{"input": "log_mel", "bias": "none", "qk_norm": false, "precondition_frequency": 25, "adamw_weight_decay_other_params": 0.01}
Rows from block 11 of a small self-supervised audio encoder (BEST-RQ), named by matrix and row number. Rows with one number belong to one neuron. Each number is 500 + 40 x the weight over its row's rms, rounded and kept within 0 to 999. All counts start at 0. Numbers have three digits each.
After each neuron's rows are labels from the 100 clips, of 14976, where the neuron reaches its highest value: "strongest on" is what is common among them. Only what is clearly more common there than usual is listed. The data: synthesized solo parts of chorales (CocoChorales). In brackets: how many of the 100, against the usual share in percent.
# fc1: MLP up (model.blocks.11.mlp.fc1.weight, 640x160), inputs 54-107
# fc2: MLP down (model.blocks.11.mlp.fc2.weight, 160x640, transposed), outputs 54-107

fc1.264:467395498461523459479498462417529532464602490462460431478491460520405473416478481469537557442516506557544526515430474504544457466563466512461493521447536420536483
fc2.264:457530485466508541467557520553598580488478458489548582515518530423542474495521551405435477430437466504491497511533527472521488522535518475511527528495568471463492
strongest on: note F#4 (40 vs 8.5); oboe (38 vs 7.4); trumpet (25 vs 8.2)

fc1.458:499527468536602525552510496528556486501431497544530526505485520486436499536481458458539507489473597455508453481524475479521482489528469527491514464512493561573428
fc2.458:491599515451434539510490479553507486499553500572535521534476503479544509480512377522474518499533476508477590484507578583454516496432517477520562468544507503430506
strongest on: note E5 (31 vs 7.7); note G4 (30 vs 7.4); note A4 (30 vs 8.4); flute (28 vs 8.9)

fc1.269:496465500459588459482509580522481456459497550475523502415433519467520429544463498519575561532515505473527486517517453458463472479552459496469500528573467501431510
fc2.269:503427552440421467490466560503492449435471468588503468435499434557558452490497487450458482465585491486504500441521534474488496475538547495522517549475530476444474
strongest on: note E5 (40 vs 7.7); double bass (33 vs 1.8); note B3 (27 vs 9.6)

fc1.402:431470507490490546477498588546482514513504542512458542496499605499500429515442507548472528516512502484440383533445419525476520475451525532555550536609550465484501
fc2.402:550490511517455453517514536409475535540449519445532540480493491544561550444491534423517470496522512511501475507515544540502458567436430508439557486505467547506492
strongest on: note D5 (76 vs 8.3); trumpet (71 vs 8.2); note E5 (37 vs 7.7); note C5 (31 vs 10.2)

fc1.495:477525507496518502458501478534516505513482480508495498434489460541482520533473456480520500479485519482476461426501500401491474504520591545491442520521577516471554
fc2.495:480534490467485426501457492546461553521474492553489487526493509421495491464542474554532526467501489420427532485530406510449447451472451528549512459460487477503434
strongest on: cello (66 vs 9.9); note G#3 (55 vs 8.1); oboe (28 vs 7.4)

fc1.584:410532514522524521497495538486494489545486519551448561536468592512457532508534471487453511508559509458445491478495469556580499478445492541472434473535550485492490
fc2.584:476478451503496481512543422488450472393554515491529573511447515461495527590474492504490551508441484506460583478542481483502598533431503468458516520519435481480402
strongest on: cello (72 vs 9.9); note F3 (58 vs 3.7); note F#3 (28 vs 4.9)

fc1.601:494569430476464574507476507466507466563495510535511488473547547419486582401535477487415559488499524542546459451466447525489484551525523513488515551475468473491535
fc2.601:478480486548517533456461500466504550515496543446463491477517483569559475505485514553487566390554520599503550488470541466503559525521571459542553534546516465432467
strongest on: note F#4 (55 vs 8.5); clarinet (38 vs 9.2); note E4 (31 vs 9); note G#4 (25 vs 9)

fc1.522:520459553542453562508539481504450522439548457478482502485487598474535433466499439517540501534536513567452563446538555521487535506516470558529532561475508494523549
fc2.522:473442487446462489505516500485487497514496539561547466506506495597514442556525535530380491457452504516558465508462456546548446501556483493533521471511536502564482
strongest on: trumpet (67 vs 8.2); note G#5 (27 vs 3.9); note F#5 (25 vs 7.3)

fc1.305:523510479500507480470457527450518442486545402545553532531534512560509485549459482515534440501532464521495435471501523527507542532452425455461479503464523490501475
fc2.305:454502457509524509420554511510482504536474451460508444490526576493578498566499507495459525414442476469422477554456463527451443430512591478494464468555468475517523
strongest on: trumpet (56 vs 8.2); note F#5 (32 vs 7.3); trombone (31 vs 7.4); note D#5 (29 vs 9)

fc1.223:466490538490660583534483545506480505558499498477571523440500557499483484530425502521433519499444528504488515461530434501437504487490500482544474540528533520439512
fc2.223:536559516450450547506541584455465476476472546478535445543530509461469527471530540443446576523525501487497501609579492481561520533554503532451593546510476572595466
strongest on: cello (36 vs 9.9); note A#3 (30 vs 10.4); note B3 (26 vs 9.6)

fc1.440:502484536503507430506484546467489546482517450478514515518479547489452480485532530463501488513387464477530476519561522524458540461495493509514484514533531467447512
fc2.440:496514454476529389448465482551474540455555485512484520515449505532452457533453575528493507423515409504570506514474481537563436469533493445482486544574496551511450
strongest on: bassoon (82 vs 8.3); note C4 (62 vs 10.8); note D4 (55 vs 12.4); note C#4 (50 vs 12.3)

fc1.110:472461464483506533453435498468514480491494538503484453456493467476466570447496490421484479408519465495555503460471460615541487545490505524512518473489514537399442
fc2.110:511531509463556502503490496520517461570448553501500517471544506538523556479458504537520509501488515483634504502502513452478490540583438485455510463526495510440393
strongest on: flute (42 vs 8.9)

fc1.472:502503456449494465432490560495544463542575495557465502440469430535553517597494384457475466476493491498494513501515514473510435492519499458528487528489480535514543
fc2.472:549485509469528495473461511421485474542555462476483567394498484486525531522462551542537506457490463512549491511458549521475506472556532515486504557544477493496479
strongest on: note B3 (90 vs 9.6); tuba (72 vs 8.6); note A3 (25 vs 8.6)

fc1.456:429480474482527469504485526501416479499573506520414498529459391508498515492474444526522555457466583495453490482510473474438448487558501529592489442548516550560471
fc2.456:501478514541454426479505494508514535523531504497581477533438473521485510469481511402491555470480490513421509441491608545497546458468544482486485480471560497550452
strongest on: bassoon (53 vs 8.3)

fc1.354:490535508549524460465495521491541441448556490516467504461576573531542448483496452564507478580575518566552511467469469532556466447470463533469493517470426451500570
fc2.354:475523534502474451508466441492503506468554441479485484458492466561554561524477542526516528571462488490541481479593522518467520482428480503532459494573450510477440
strongest on: violin (99 vs 13.7); note B4 (78 vs 9.3); note C#5 (31 vs 9.8)

fc1.613:485466528456530565489545573562521501520548456514510494496488514533472580465463444498481584495545473455463533542529577500440547466477534568492435522497524521477431
fc2.613:458505520442572539514515503469452501482551542566459532464528519514535598488496536478488410493455543470499544444453437497484496508474508474500468513521401458485525
strongest on: cello (45 vs 9.9); note C#4 (38 vs 12.3)

fc1.314:523450495556503432477545497599544480523504524466513488421488498469511470501529548556534538539545461588536419505436525439435568551514489508481464449508449492490561
fc2.314:475489511475524408475446500499541535441463413475573544534560493471513532502473475433481523509446530535530469410531523497466497527537415438518532499506540488536473
strongest on: note E5 (97 vs 7.7); flute (74 vs 8.9); note F#5 (63 vs 7.3); note G5 (26 vs 6.4)

fc1.288:504531495543461512482427502454516535484456546446429509482513524513447445443516429482497474568503493558553446493569550521519512425529522498518544508542531507485468
fc2.288:492520537460542484519540602549428522544548450493479521502532484468464454503544540472512457455448513477486489529413473509527517462557401536568557527512484457572505
strongest on: cello (68 vs 9.9); note F3 (37 vs 3.7); note F#3 (26 vs 4.9)

fc1.395:496474452491477465568465591506449503489548471503459547469490551420530522521507569491422464455542502499493451535490472461509493525426458469503471492530439580543572
fc2.395:509480541534524495442493445519617520459488525419523449429474428538489554507492427471455532471496467480517531499503548485565572567501481422470499460544510453476534
strongest on: trumpet (61 vs 8.2); note D#5 (38 vs 9); flute (30 vs 8.9); note C#5 (28 vs 9.8)

fc1.242:520497505544560532503517564465562515505514556468527478488466484458622568533545582507391432506414541436438461476517501461447505506538552450550488460483450491518515
fc2.242:534586459471522518490510524509470553471501491552457508485522490542466529517502561543506550490491510470461558519454558544499553473573568488478497463461569482558508
strongest on: oboe (61 vs 7.4); note D#5 (38 vs 9); note C#5 (25 vs 9.8)

fc1.143:505418535483485493491491484510528530482481566514487482522516487476435535462493522524505548397497498434490543451547553464386538500588494537522496489506449462462511
fc2.143:504470525460471502448478579516481548538492482507439531480483537454495522492496438476502515450493517489573609520521468495596436448487501488486556509455504513414493
strongest on: bassoon (72 vs 8.3); note C4 (40 vs 10.8); note C#4 (37 vs 12.3)

fc1.401:515522502529491513565407435521467419456531502505514504499499484576390490523496532517586563534562530480552537461480456538462448514453507489467481466501526450432511
fc2.401:430536555475415560478526522488446456470510516527490391527528497521508475515516489480431510475505521573587494507467564440577505515517465518538497510512532500571531
strongest on: violin (72 vs 13.7); note G5 (61 vs 6.4); note F#5 (33 vs 7.3); note E5 (25 vs 7.7)

fc1.497:500534519525496476473531476465478455483513506443511489474558538528474493520523539401423531470513489482513429458483509515568428433514566473482571499523454452509438
fc2.497:588519536463453523501495528539562529524569478523485508513488458509599551524478473566540541554442514498533538510502444531457570518569434422479469574507467520499446
strongest on: oboe (81 vs 7.4); note A#4 (46 vs 10.5); note G#4 (43 vs 9)

fc1.104:464426549435469414490481475538464554476542492474513522484548505479466431468527547509440516516483474516526493412493479523555493454462588509584490441511483509453491
fc2.104:530505505482540540410492493509543475548397512563502494531439488557543419496527423544506484568511505517567493486504450588493540488462481473488547516545517498487492
strongest on: flute (37 vs 8.9); bassoon (32 vs 8.3)

fc1.147:472492486506446494439510509464550538498493490538435540577575516517450487472469480523516564540505574507525501532451520477494545505471550463452472480447475468483515
fc2.147:546465547531521479451510548472590426421435465490516431490483483508549471541428483496514528514552426472498521581443548474474553513463468492501471503578458562472499
strongest on: bassoon (46 vs 8.3); note B3 (35 vs 9.6); note A#3 (32 vs 10.4); flute (29 vs 8.9)

fc1.394:484456469529419536477458523648590513504504526494487480489514546466541452524462558449519478433468494513478453535496522537600499408474501514485468483483520495515522
fc2.394:517564466582515508551549526430533448511488534548517539489517556510436488465476430528473545516485503517459529537440418473537546501473508443528610527509484466476509
strongest on: trumpet (46 vs 8.2); note F#5 (45 vs 7.3); horn (34 vs 6.6)

fc1.366:497494539450511470474451552475450498531422483493544430524462505434537476525452470585516487512485434515505572502549432507522440558473502502414490484517459515530542
fc2.366:498521469485488484515506511535492499460494537485500498501441532589509545389498553476490473536472495520489445532488569440527521456454416518468528546461428463524541
strongest on: note E5 (56 vs 7.7); flute (53 vs 8.9); trumpet (35 vs 8.2); note G5 (29 vs 6.4)

fc1.454:471499501484417548488392462464567478507492593535534494467517472499511516514539498471547479562526512459491517479457497505549494561539448471581419518474517480503436
fc2.454:504452497517502487459519538531503466551428445511552523581499593554465460487473519462497502497488460460511490499475472561502564457427519510490511515498486482499540
strongest on: note E5 (85 vs 7.7); trumpet (83 vs 8.2); note F#5 (38 vs 7.3); note D5 (30 vs 8.3)

fc1.102:482501517473466500405580438517475530531522470469520565560562592500545511502605472486515448560578530553474498493495577449582493476509526550480552473519545535503558
fc2.102:491518512516522517539509494483544481462497542487453575508536546520569529537481547456519422487460525545477469532509424480479483501503555479566490454539508426484510
strongest on: note F#4 (88 vs 8.5); clarinet (65 vs 9.2); note G#4 (42 vs 9); note F4 (30 vs 9.2)

fc1.381:562516575561554482487474479544497596561602544509533476491454523551470496564462533483434528479457523520534527532502530513484488526599463460474493492512407531486522
fc2.381:509534493540498455545462525480488527512491491482539529510474479544553503481525497498462492486502544478504535489513450441565497459554579514464532465483497498547466
strongest on: trumpet (93 vs 8.2); note D#5 (47 vs 9); note A5 (28 vs 2.2)

fc1.96:481623503532530469454435524461587528508555519547487525531513517459507529540496502471470409451503494502519497475521446505455516530521497527570501507485549469492569
fc2.96:472477529476492529528429503428489482490492463492531543446556493513587495474449494468492530532414557506534469523458491475481536504536514478536514456407522526456537
strongest on: cello (61 vs 9.9); note A3 (53 vs 8.6)

fc1.521:512521537514439514493448514461514527444509493473464571530491479524512472486510474496516490530497525546528477526461534545558529534465469501512467452573506439527557
fc2.521:528500499500502530439456503466512476499418481499505521482508462547500498503457557568530528516452460435485498475614487543515406493499495520441443522575524492454484
strongest on: note F#4 (71 vs 8.5); trombone (52 vs 7.4); saxophone (39 vs 1.5)

fc1.453:470452539451497504488522501537492496553478471437517470501469471480452518464601506502467474477528494477475453432538532515466529499528458506461464531593535489495542
fc2.453:502467530455475502540477471452485495494481511515416502552505429577481518510534532521456554529450465535543519537477518458506492532484451490570531391381542537520483
strongest on: note D5 (80 vs 8.3); note C5 (64 vs 10.2); trumpet (49 vs 8.2); note D#5 (26 vs 9)

fc1.374:457469518547524477495499487487490540486484456481543478515428522543545535546592484480474511546517511604497586496531402515507510494515436488531541555501497466506477
fc2.374:419457515536454467536470497549409545483508479500575492536495534519528546496462504476505514460466452491475513492521528528522509574508521510499542494493483490421524
strongest on: note E5 (85 vs 7.7); oboe (40 vs 7.4); note D5 (35 vs 8.3); trumpet (34 vs 8.2)

fc1.398:515529457481535487468452471474574537464506489520487502428515500546520474549518496491502527480560481451475486587474490490521498514568450504482481586554519531466450
fc2.398:514523562558506491545563500447531486527531522492543414461498496500490528476462401543507503564505402470501513437509506531446429558548514475480540514526532470432517
strongest on: bassoon (78 vs 8.3); note C#4 (56 vs 12.3); note C4 (52 vs 10.8); note A#3 (45 vs 10.4)

fc1.98:474483487579504475506594484466453547511560485487561467509516502519437492496460504443468513520535554503463498419474533485447447506469511499524510527459490469468457
fc2.98:502460452493481480493469523515512487547515502431486565484505584504496446499531433519475477470463487524495518438537494507558531478398480543508519555508527489484483
strongest on: note F#4 (63 vs 8.5); clarinet (59 vs 9.2); note G#4 (48 vs 9); instrument: oboe (32 vs 7.4)

fc1.342:505465481507433485490489516461561496444471544568419404482543536498532499411507537477465525475518437462543498552433525458571418511505509550488572522477496519455428
fc2.342:512465519500473561478406519525518467495498491434408438517500498582500506472549476476475503578502464455528545505525526517446523477499468425413548541531546500488470
strongest on: note F#4 (32 vs 8.5); clarinet (32 vs 9.2)

fc1.451:473518512513503492433490488505503489457499480535445430500528526539495504484496506485463528454435477537455524550522468529506468496534511529454508584526481525423495
fc2.451:518579425496450575475545499501547508537407557472396460528565495437487539488440519457506513483504415484487537560455485517476455521538463501527547503474463412503509
strongest on: note B3 (40 vs 9.6); note A#3 (32 vs 10.4)

fc1.108:505480482514525541480458451484560523498497525468530550446542448441572538464532538424467511508564558503537417520498581467548523475481501501481506528507559476548519
fc2.108:519506588473439464533497446465578501528445579495504444420547570593498514499502531501504476454469490515529517477534456461469507541477490545509504441509510527435555
strongest on: note F#4 (64 vs 8.5); viola (53 vs 8.7); clarinet (31 vs 9.2)

fc1.225:522484532485535503493428555477527511550497458534504516474547512547492479583441534519519518444518657479489504488476512534532503563521516508493499505549453487528452
fc2.225:429441521547582520477532387480565507461557460466496501514501528481480478544533585457422477466505561548510462500527535525486561484542478518529596516489479468478521
strongest on: violin (93 vs 13.7); note G4 (53 vs 7.4); note C5 (46 vs 10.2); note A4 (43 vs 8.4)

fc1.216:448454478495510497502521404546490492538474509483572477526460514468419446487460530526528474416523539511488451494565437564482528491516527474478575562576526460480506
fc2.216:550550533503526447416463570505530545487541397484596526537463462445505547510473510520507560520491382514532521558418483460503458498528528524510472416466475491489458
strongest on: note E5 (54 vs 7.7); violin (39 vs 13.7)