python train.py --hop_length=160 --hidden_act="quick_gelu" --mlp_ratio=4 --parallel_block=false --width=160 --init="trunc_normal_002" --beta1=0.95 --precondition_frequency=25 --adamw_lr_other_params=0.0016 --gradient_noise=0.1 --batch_size=128 --weight_decay=0.2 --adamw_weight_decay_other_params=0.01
Rows from block 12, named by matrix and row number. Rows with one number belong to one neuron. Each number is 500 + 25 x the weight over its row's rms, rounded and kept within 0 to 999. All counts start at 0. Numbers have three digits each. After the name is the row's rms in percent of the matrix's.
# fc1: MLP up (model.blocks.12.mlp.fc1.weight, 640x160), inputs 0-159
# fc2: MLP down (model.blocks.12.mlp.fc2.weight, 160x640, transposed), outputs 0-159
fc1.61 093:524515509512501496516521553502473492468501509479523508487485481493476513512496530478522489511514531505509528519493465474528516538496518485524451521535531546518512487488472538540482465457536460488480502510470511484451487468513509482510548491475533507546495504490539441537546503464531475483507568532541503488497470543485510470496483512467509508554450538488542513500510481514530514533515482473544525508457505498488502513498507501477499459475498489501504519509532503507498527484462481
fc2.61 096:510481495495496502505494459476449478502514537508523502523493502496510479482469476468515491518539456510486520466503480528499524515495524473536464533505532491511513495539476430520508488502503505501516529499503534478522530538498497478458520485493457519468516497508526549484506474490480498506530516448481480502511492491506559510533530509474554524504513465546503465490500507496515507507514499476504450535467509501459469522472493513542467575573459488477533507494499488524522521497479506
fc1.62 097:527500493486486527463477485505520524537521501554526496488476550494507482546487475501488476555521506524504500512507442535499497533479528522491445461520458495461494528495487527498488520468545449520494514526470480470462474460519547520463470501467461476546542498483503482482509445547448538518498526471527508486498496539463477511490519527501502508496510503494517485510496474485496521509465486458518503498499493522510501507509504490486475507519506500505475497485502447471495446525478483
fc2.62 096:517491474503496471499468503458471440505512496520472537528486482519498510491521516496469507523470536491510531506543516488493526505490526509510525565528534501549523512534551482521511537526536478516481502449511550490555502491478508519475456488490496526457469513477441479520536497507475482469467463505499509545488467493521478491471512518511484488482538495485521477519504548491491509484501489467493498511521477470487518483527515499539480508489461542514461545512527481522495526503546482
fc1.63 082:489504506509526479481507514471533468508485515520521544494497490471479512496491511513467524500548554491499438521524482503471509488529446519504474502506519548528488477476511514447504442507538499489524531461475481447542497514519499523516499495498515495513502524549481470517513542501486552499494479485481564521493539535478508488511526489503511526486525525501501517557527504481544487469511472449458535481502475517513467496495485491500505525518508493477506507503519518489566539483472515
fc2.63 091:491469516533523442544542525485510504474509495540511516499528443494510509497483512466509486530552517472519522523494520543523531489455523486467493514452467524508480528499467519490532501559460545514514500547512539522522527512516484466472524523520569493497525505533502487494526476483487482526529476545489492560556499502478495516482498492508490494451515488499488502489497539512526522499514478509542496451504494533512490508470480517481513511506474501491470508486525479478519490532524505
fc1.64 094:532487484519526444528475494496474489469544490488513542499522487536444547498496502518487470493469490505497525546506538488508533488520472461466539492512466498521484500515537474489512462483453492480528519500516533513472514524465506486533551508500515518495480499468470488546508470495505496479546503479484519531523533495513503491509464509470545448452487551474505505494515478479536477496465497462512531506533517529504509508495541499470474510490475438481452526513523483495489510504479487
fc2.64 109:546505483497495503540512485484488482532518485526496516482486472539558495463466503497498492475497515491509528490507460557530524528523513542505487506491474471487476498495470529450492507473479515480506502487499506530505525469500491484468512487451484446519489486476513515462492507464504500473477451444497494492464487481495459498545488481516498467528484515510503474525505477571517530466515465526533534525484536460514487527530478520506445499485488530480512516530567488517472503482528498
fc1.65 097:537544519469517498512440493475462518470511520519483511552466467486467500471513515492520502514503479516469507496483530440504551482436509519487501510422522504454517507507492523495451509463500525514523478472493531536470521478511470534531502573528524476487470504494474497496496500508558500494528501484549516491476542508477489465488501512485482527477502528518501499490531514533517523490483494471503516495518499479476505478509477532456486522518461498476497505486512532512472503524528509
fc2.65 093:494524526505489476488530499494511556493521475476503487446537482513465501495481467474499495511508540507473461521475516523487484491524499532495541504513508524491524495534505514494510514541483462514493540466561496509462534488513494500476504498478544519519513499476494550478536509526512543497462489525543491523524451502476520491469533492496464472495509505458470492454522525531480497496466459496476476466480464474487517501507473500530520484436485445519481456508510532479500486476543472
fc1.66 103:540515506472531494500509481475528512484510485536548473505486495523521494480465468493457478537479442521501519494506499487506470476493515488491509484476527472470464469537503472500527488499477490508488465532525511486497467527516488500468526507502512491535515509438480507510508537528502539522498512520482498495487551490529474466476527433492486478503510516523464518528533529529449522502479495531513496462509499480485479477493487468564559472500540474481503511496499451466487500492449546
fc2.66 104:490501485434470531468495488525481456493531462494534505514516500519477500499481487543459517455485488540495517539526484515477453510542491466520531496473474521512535503496525563464496483468500528492477493494506496531502512442465490514484467480492492518482505490470469504520533546509495449485522463458462425525518579509508498477499524518495489486526470525523521473507512502479520499486505517516486506521501504482520496522486510506523490527509522490506512476515493523475496450525538515
fc1.67 088:504497521530467481486510453541436480504531462498543458502479467495523505518543476508495476476522492484482483520440486483467536472493482483511529507530522516527540493525477510490529502492501502475503522503520497496502532511510476465488548447525492503538497513467496561480512542468529519556497519475478509530520502500502531507522512550571499528497481507534516534507490471499466498490534533497505520507508509494489471486489501525492480507516519457533503495513478467553476516532485468
fc2.67 088:509513508496528518434489482502508493519555581531483494533545494506512507511462456563516497480503561508518479503474479496511491531527478506462480536531472458515504502495514492437523521519521494468476521460480524547482501512526472512498519490542473499541539461510517490488535486512504527513475480471490488493504529488506515529541468526557456513501488512494479505484502526476481506493489517500492526475497508515477492490526486467491511461500501490537489459464469482497530502515498525
fc1.68 092:518472492472523472495517570511526508566497525491486496475498504480559498527497506502492530465526523479459494493508518477479492484480553447507513504481518487462514466492500499485501460466528541487499532510493471483476530531530471487517473479469481527497457495516512479508508559484440517499512541489482501533501496477499517488481442514511493484470500543462527493494515468504517520479535500476504494540486507502508524472490486493461550445500504520441499495477531494490511543515518502
fc2.68 101:576503504502493439556501494500500504477530557539519449507499456508495532479475476505500509524487507518455470513546507491532482530472472510531511527495512502467562529478479482492502474527489527522469536506504508542476530469522486488467485482464504507517513486469531498488512497531503476514536481506509507501506503520481461499531495503542511463507512534455521528530494528475487479459501468502538502479481487436509484512489490489512483482511503459522471500549484534495489520509485532
fc1.69 093:507505477478540534464524511458504509579523473458541465501517494502450533555480461516475484490458551488496507520544502534486437500518503473514546502491513525500485505541466527492512523507491502507482523502483486472505483506490481518512462511495507503484468526525470481494510524491522478484462551518482496462467483516492500527536547503519468475503562500522493519488472506520450490492490488481509519487514474494500500536532495479520476508503508501501514487509514437499475517457538503
fc2.69 101:516511531520513467520522482488525496507523520506463506514437503517523509457460506496475521490471493455485452480478490494483521507467456547543484524518539465504496460465490514514498529506503500497528511525511498480519514490519521476499512493519484437482473494522553490452490462464494513501500505510506488542531517542540547507478517533521494484465480434497503548545468499498520497504510517517491514512523519526535498498482503483516489429521467493466520476455526503507499525478470506
fc1.70 091:497489450479526468450520518507523514463519506523488489496515502532526532515454494475490494511509500512555513498521500470519483539530483506498502468491526534571516534532481487530487497478517507509514493539544474525513457547473534520565491509486524488525488550492463544513518480532491492478479485567505514491475544549497496489517487516510450515446522482525521506499542488494522475485498532503486492527495517506483526509495512520519549536485497472521473529511493477503502474482510489
fc2.70 107:500478517534500530512466519476524466480482498488514518454494464487523529522503504533502489535537479505473478474498482482484537476490494510479479476523518543506531454523502521497506491488510514571497505462538516478494525523519495492510452461513498504466487515482501482538481493470536531539501488503542519493513505529525553508537581498459499496535478489493545528514448540481483506508508472502503493498489454511540474522502440482445492479513503502486497499486520515508511533510551512
fc1.71 102:516496518490523447465519497498525495491510478488515520515478509498488464495508533500502528503514529475495478500488517497504506510499503512496510521509512457447468480476480454499526453533504499504519521508504493518466484458495518515512490502511484521462519461523507519504466476536536552479543513414489525501508515534426490477463464463523495498482507505555520451542513488501528527479549500496538498525472550490518498484534465536487502485473493541500490478490478540530499491473526523
fc2.71 109:489529477499453475507535504546491492505470522526532536459512533463475512518504482514520453495529474499507531467502520534482549514479515507507493509485508547497478493504506467493551463547518499552467445457492468541504509509505519520472517515497478499485491499534531525483450482493481481507501509501512517492511525523518550475531458529490497513520481528525505526511499494519502508465534509526477504500556476458522536523472530513527501508485477458501517537482437506513498497545478512
fc1.72 099:497510480487518496486540513460491530461516522491485508472486510505471518463522497496480486471539479477553478462485480513517529543497507504474428491488507539537493457470494464481542519464471484523506515477445510496487489483495528519484481500505508503481512477514507533467494507487495527530474514513499461539430520502518467504513503498482525511494503471477465465522480520468478478479469542457494517519478512525496518490513453527532496485496506494504509470549511485538452452511554530
fc2.72 111:502500483499463520452506514513518498498469485520488517529520539460519480486477480488500537503535494510509478502515449469482464475461536505492499548532507468513520514484503475483480504514499488463523472502529521504555543511521488475505512516520563452479520518498502508493514451481532506480516499497473513491512486492504527468488514520529473507467522466462461489505453532492478530496508520493514535525570485502525530452511487442497533523473559507521455475505518465463485511476494493
fc1.73 115:487516508502471509528508511487458494442480518517504521499539515522541491563512496482518501487461495507498458520505468461507501490486518456494524527549463536510489473529538535459495485511509505468487522489513487550501480491465512508543498463503541496503461463523540542516510506499496497488519485505459451527515506473491461517503526518473507471481514500518467528491513502454459475491542476469515505513497477453481479429492514494480507519484497486516488519493490479519542488453477453
fc2.73 110:493478474498544504505480476515501519459467443555477508520453453484542477500517503493512507517485480493457513526476471542471518502500516477518515530458487518470511489448516526520510482521499506501475502506486465536493521549479518513479486490518514480429505462533530536513489457529508530503512492544511484544520518532472517533525496500511538464460502532515482510496545523460457466520490476460521522496475495535478502540496502479500489536486499509514511508519489504511540474507484466
fc1.74 101:495502422495510502469486477478494500444467482511497481483504526502519486528490487540515473494499498502549477520479497479463531480494501472504506507473490474494513514569515529471492503515535514506486457501453494495474495499523486508504508544451502531488497526507468501481503535532521540481492479469495521493528496523460496495500565536472485512468504495483487539526504458547480504440475524455496497523501497499508498533536538529454519480524470522460488497507482462478479541533499535
fc2.74 103:502535478531481494548523492473525487531465528505494492498494524535489523527454486479496516509493519524549446462501559521519538493522505535515502450479544513496506518506494492455479459527480505513480475460482539524520492454471495489527472530502482470493491511507476519508498482507527484488466477535511556514478518490519464447483470478487494538484529488491491491520529519486505473471521510487512482498525519500480487461441483524547509536476456474513454450490521515497508493489490521
fc1.75 113:526551513478483485489495486504514525543545481467532477534505475465461464480502490527489531503515504512449494505523498528462526466520484480472529510452504480529486522508486526474495497539522495472501550542514471481527473508496505503517512446501478500480473567509475508518495525517512478507494505563470463510485500518485482482505463508503459495484483500547512482470528462545559468532485512496471501480520481501480508513503511488507531496513497514519475508503471473481497426481468537
fc2.75 105:482482526500494495506514520460490549539509457511545534472472495505547549494506489491490469457502523453464444494500524499488527488504486507509495475503546497502536519532519487477495505505514496472502489491507503509523520504531466501510483494466506475457518547450493553503481510475500514450505492480456495480517533499507507506505501481536469477463493466511527484500537521473484498487502495510522498552487577516479543516478493502500515482494472512494519470472477525489454438470516445
fc1.76 100:468539485497540506439531488546522499536454491555510468496519515528481519538460534530488497492525461501526494494499464507494493499529485496460500501500512493493539497497524482520476521488510472506521467527518523517517497510509506518502529476530473533514490528489474497532466492522507506503523507540494467451456488538514531487529513523491459537532468493515528496475528426496544493518485542531519498477498495481470518469491528452479507497511536499540478527522518475514494538450491478
fc2.76 093:471484509505503485508500482508465502508465483521518503487526483436478502499472539484536477500502490464453446484492449512511487500474516458490492508469540470520498470475524529501485493546460482507494504463513472452478490480474505541507536479535512531500511532483497501517476477527528555522495469498484485503548483479588536501494479470528533471528478498453521503501496507524504515502487481482536506514503522524502539466514527509485514508538486506471513517490481524534459504498554473
fc1.77 097:493505498466541516535508448508521502499519496506472516502506510502513550462469488487464495525470477528499480502505491551527465492505549536484514438496521501508469475539505459523506504462485548507491510480477498495491463541486517479471501549483538529479502487535493493476505500497493504454488545520475553507493492483519498525519460536501517555484481497508514483510490483479485517449510469437537513489537498552526463468504464484510469491524523520535536494491470509493493466489519493
fc2.77 086:512504484531478498501467500512456542460478473507485486525489468518502476480543493495469448488499470502491512480494494500481508495475471523516547454476544531474501470493480532551516481462514480521487491494456501501458504501468490462527457486455499508539498502492497526457489508520509533463557505497506490540467483454512513517534485482489526536525503469498513492505511484481465506531542510495522498513499490500508514550514481529461501519497568552500501517516545536459492462489520489
fc1.78 102:528479532506537480454512505557506449485490494525507506486453465537457496531498469527525492511504536499535515515498520533500523500454481491545512487488542498525500488475525467475480507506517453491526475470541468478497496469497525479490512524464506515526448489512483522512523476522529547492484498500550497537485504559494529481458480491485500486511517503502542443498480478526474496533533501478498501511501512478501528492490489506488492460570490475491501462464533485514482505551496502
fc2.78 102:523533496526488477527533485463535497499501507458519477501539524503461539470501503505501481558525549512511493539537506559512504488505514534531529531532484530485513518523534490522477481487527543514443488535507553439487481515492511510493482496506525539500493483511521471510491505481484486518486557480485553481511538525498531551502464491447482476515517534510510483487474498549501515493498527489538505490493515470493464545531464485486495485493500498467529489482491534495504504466515515
fc1.79 098:482459534512450525468487472475522489494534479505506452450488507503516514474510507503539506465436496514468469500494498489506514498505505514507491549490521511516507476469469515500543479495489465493467496495511507476487519476494492463487490484503565524461498524539537474526511518526535522479516482494467478536468519460497468510482492528504493446500464496500545495500514545491487501494492494482519512525485506517438477460497472507519472518440525468452479502481526544530494447492501477
fc2.79 078:505488543548493488472474511485519504486540517488456489458527499485524502548521521493553552492470485463493507469514482509493489497522513506520474529499483485523527495479465496489552503516503534459523506508522485465528474538538485521512489484580507523511487500499480528519508532464518470476482452477518517504509508479523473463490567509508491514503513516507534494498505514505487551478502507572476500491497465540496514489460479464487511475501501466515512472489487527513487463492507562
fc1.80 091:516468489508515468465488528570494508515518515460533523497449527514467508530541512546535486510522493542488479485486479469538452476513475460529505501489509510516444528527487537476502490496517543490515494483503487475485480505523473524492531459489489510466474496450465537473507515501500542500543484482512491499475470483499532476524498512485511472486521514497519547463511477459466473515464512513468510485530486537538514484475510500533464479472480548499497526504497490524494540500490543
fc2.80 100:465513506477531502493531475473490522526489558502507488504488527538510486465557480533534516486485510488540493516516488488455486491464519481488536486497519504484519447516478458516478529480457562504512535520511510517505523508483499511442531505500493469493518512503486511489533542439513504526476471515495512513502502534489519489514516488482494471525532508482484499517471505491491503480501531520503529500527464567465523498524462543481521499514510507525525475516509584447501486541486526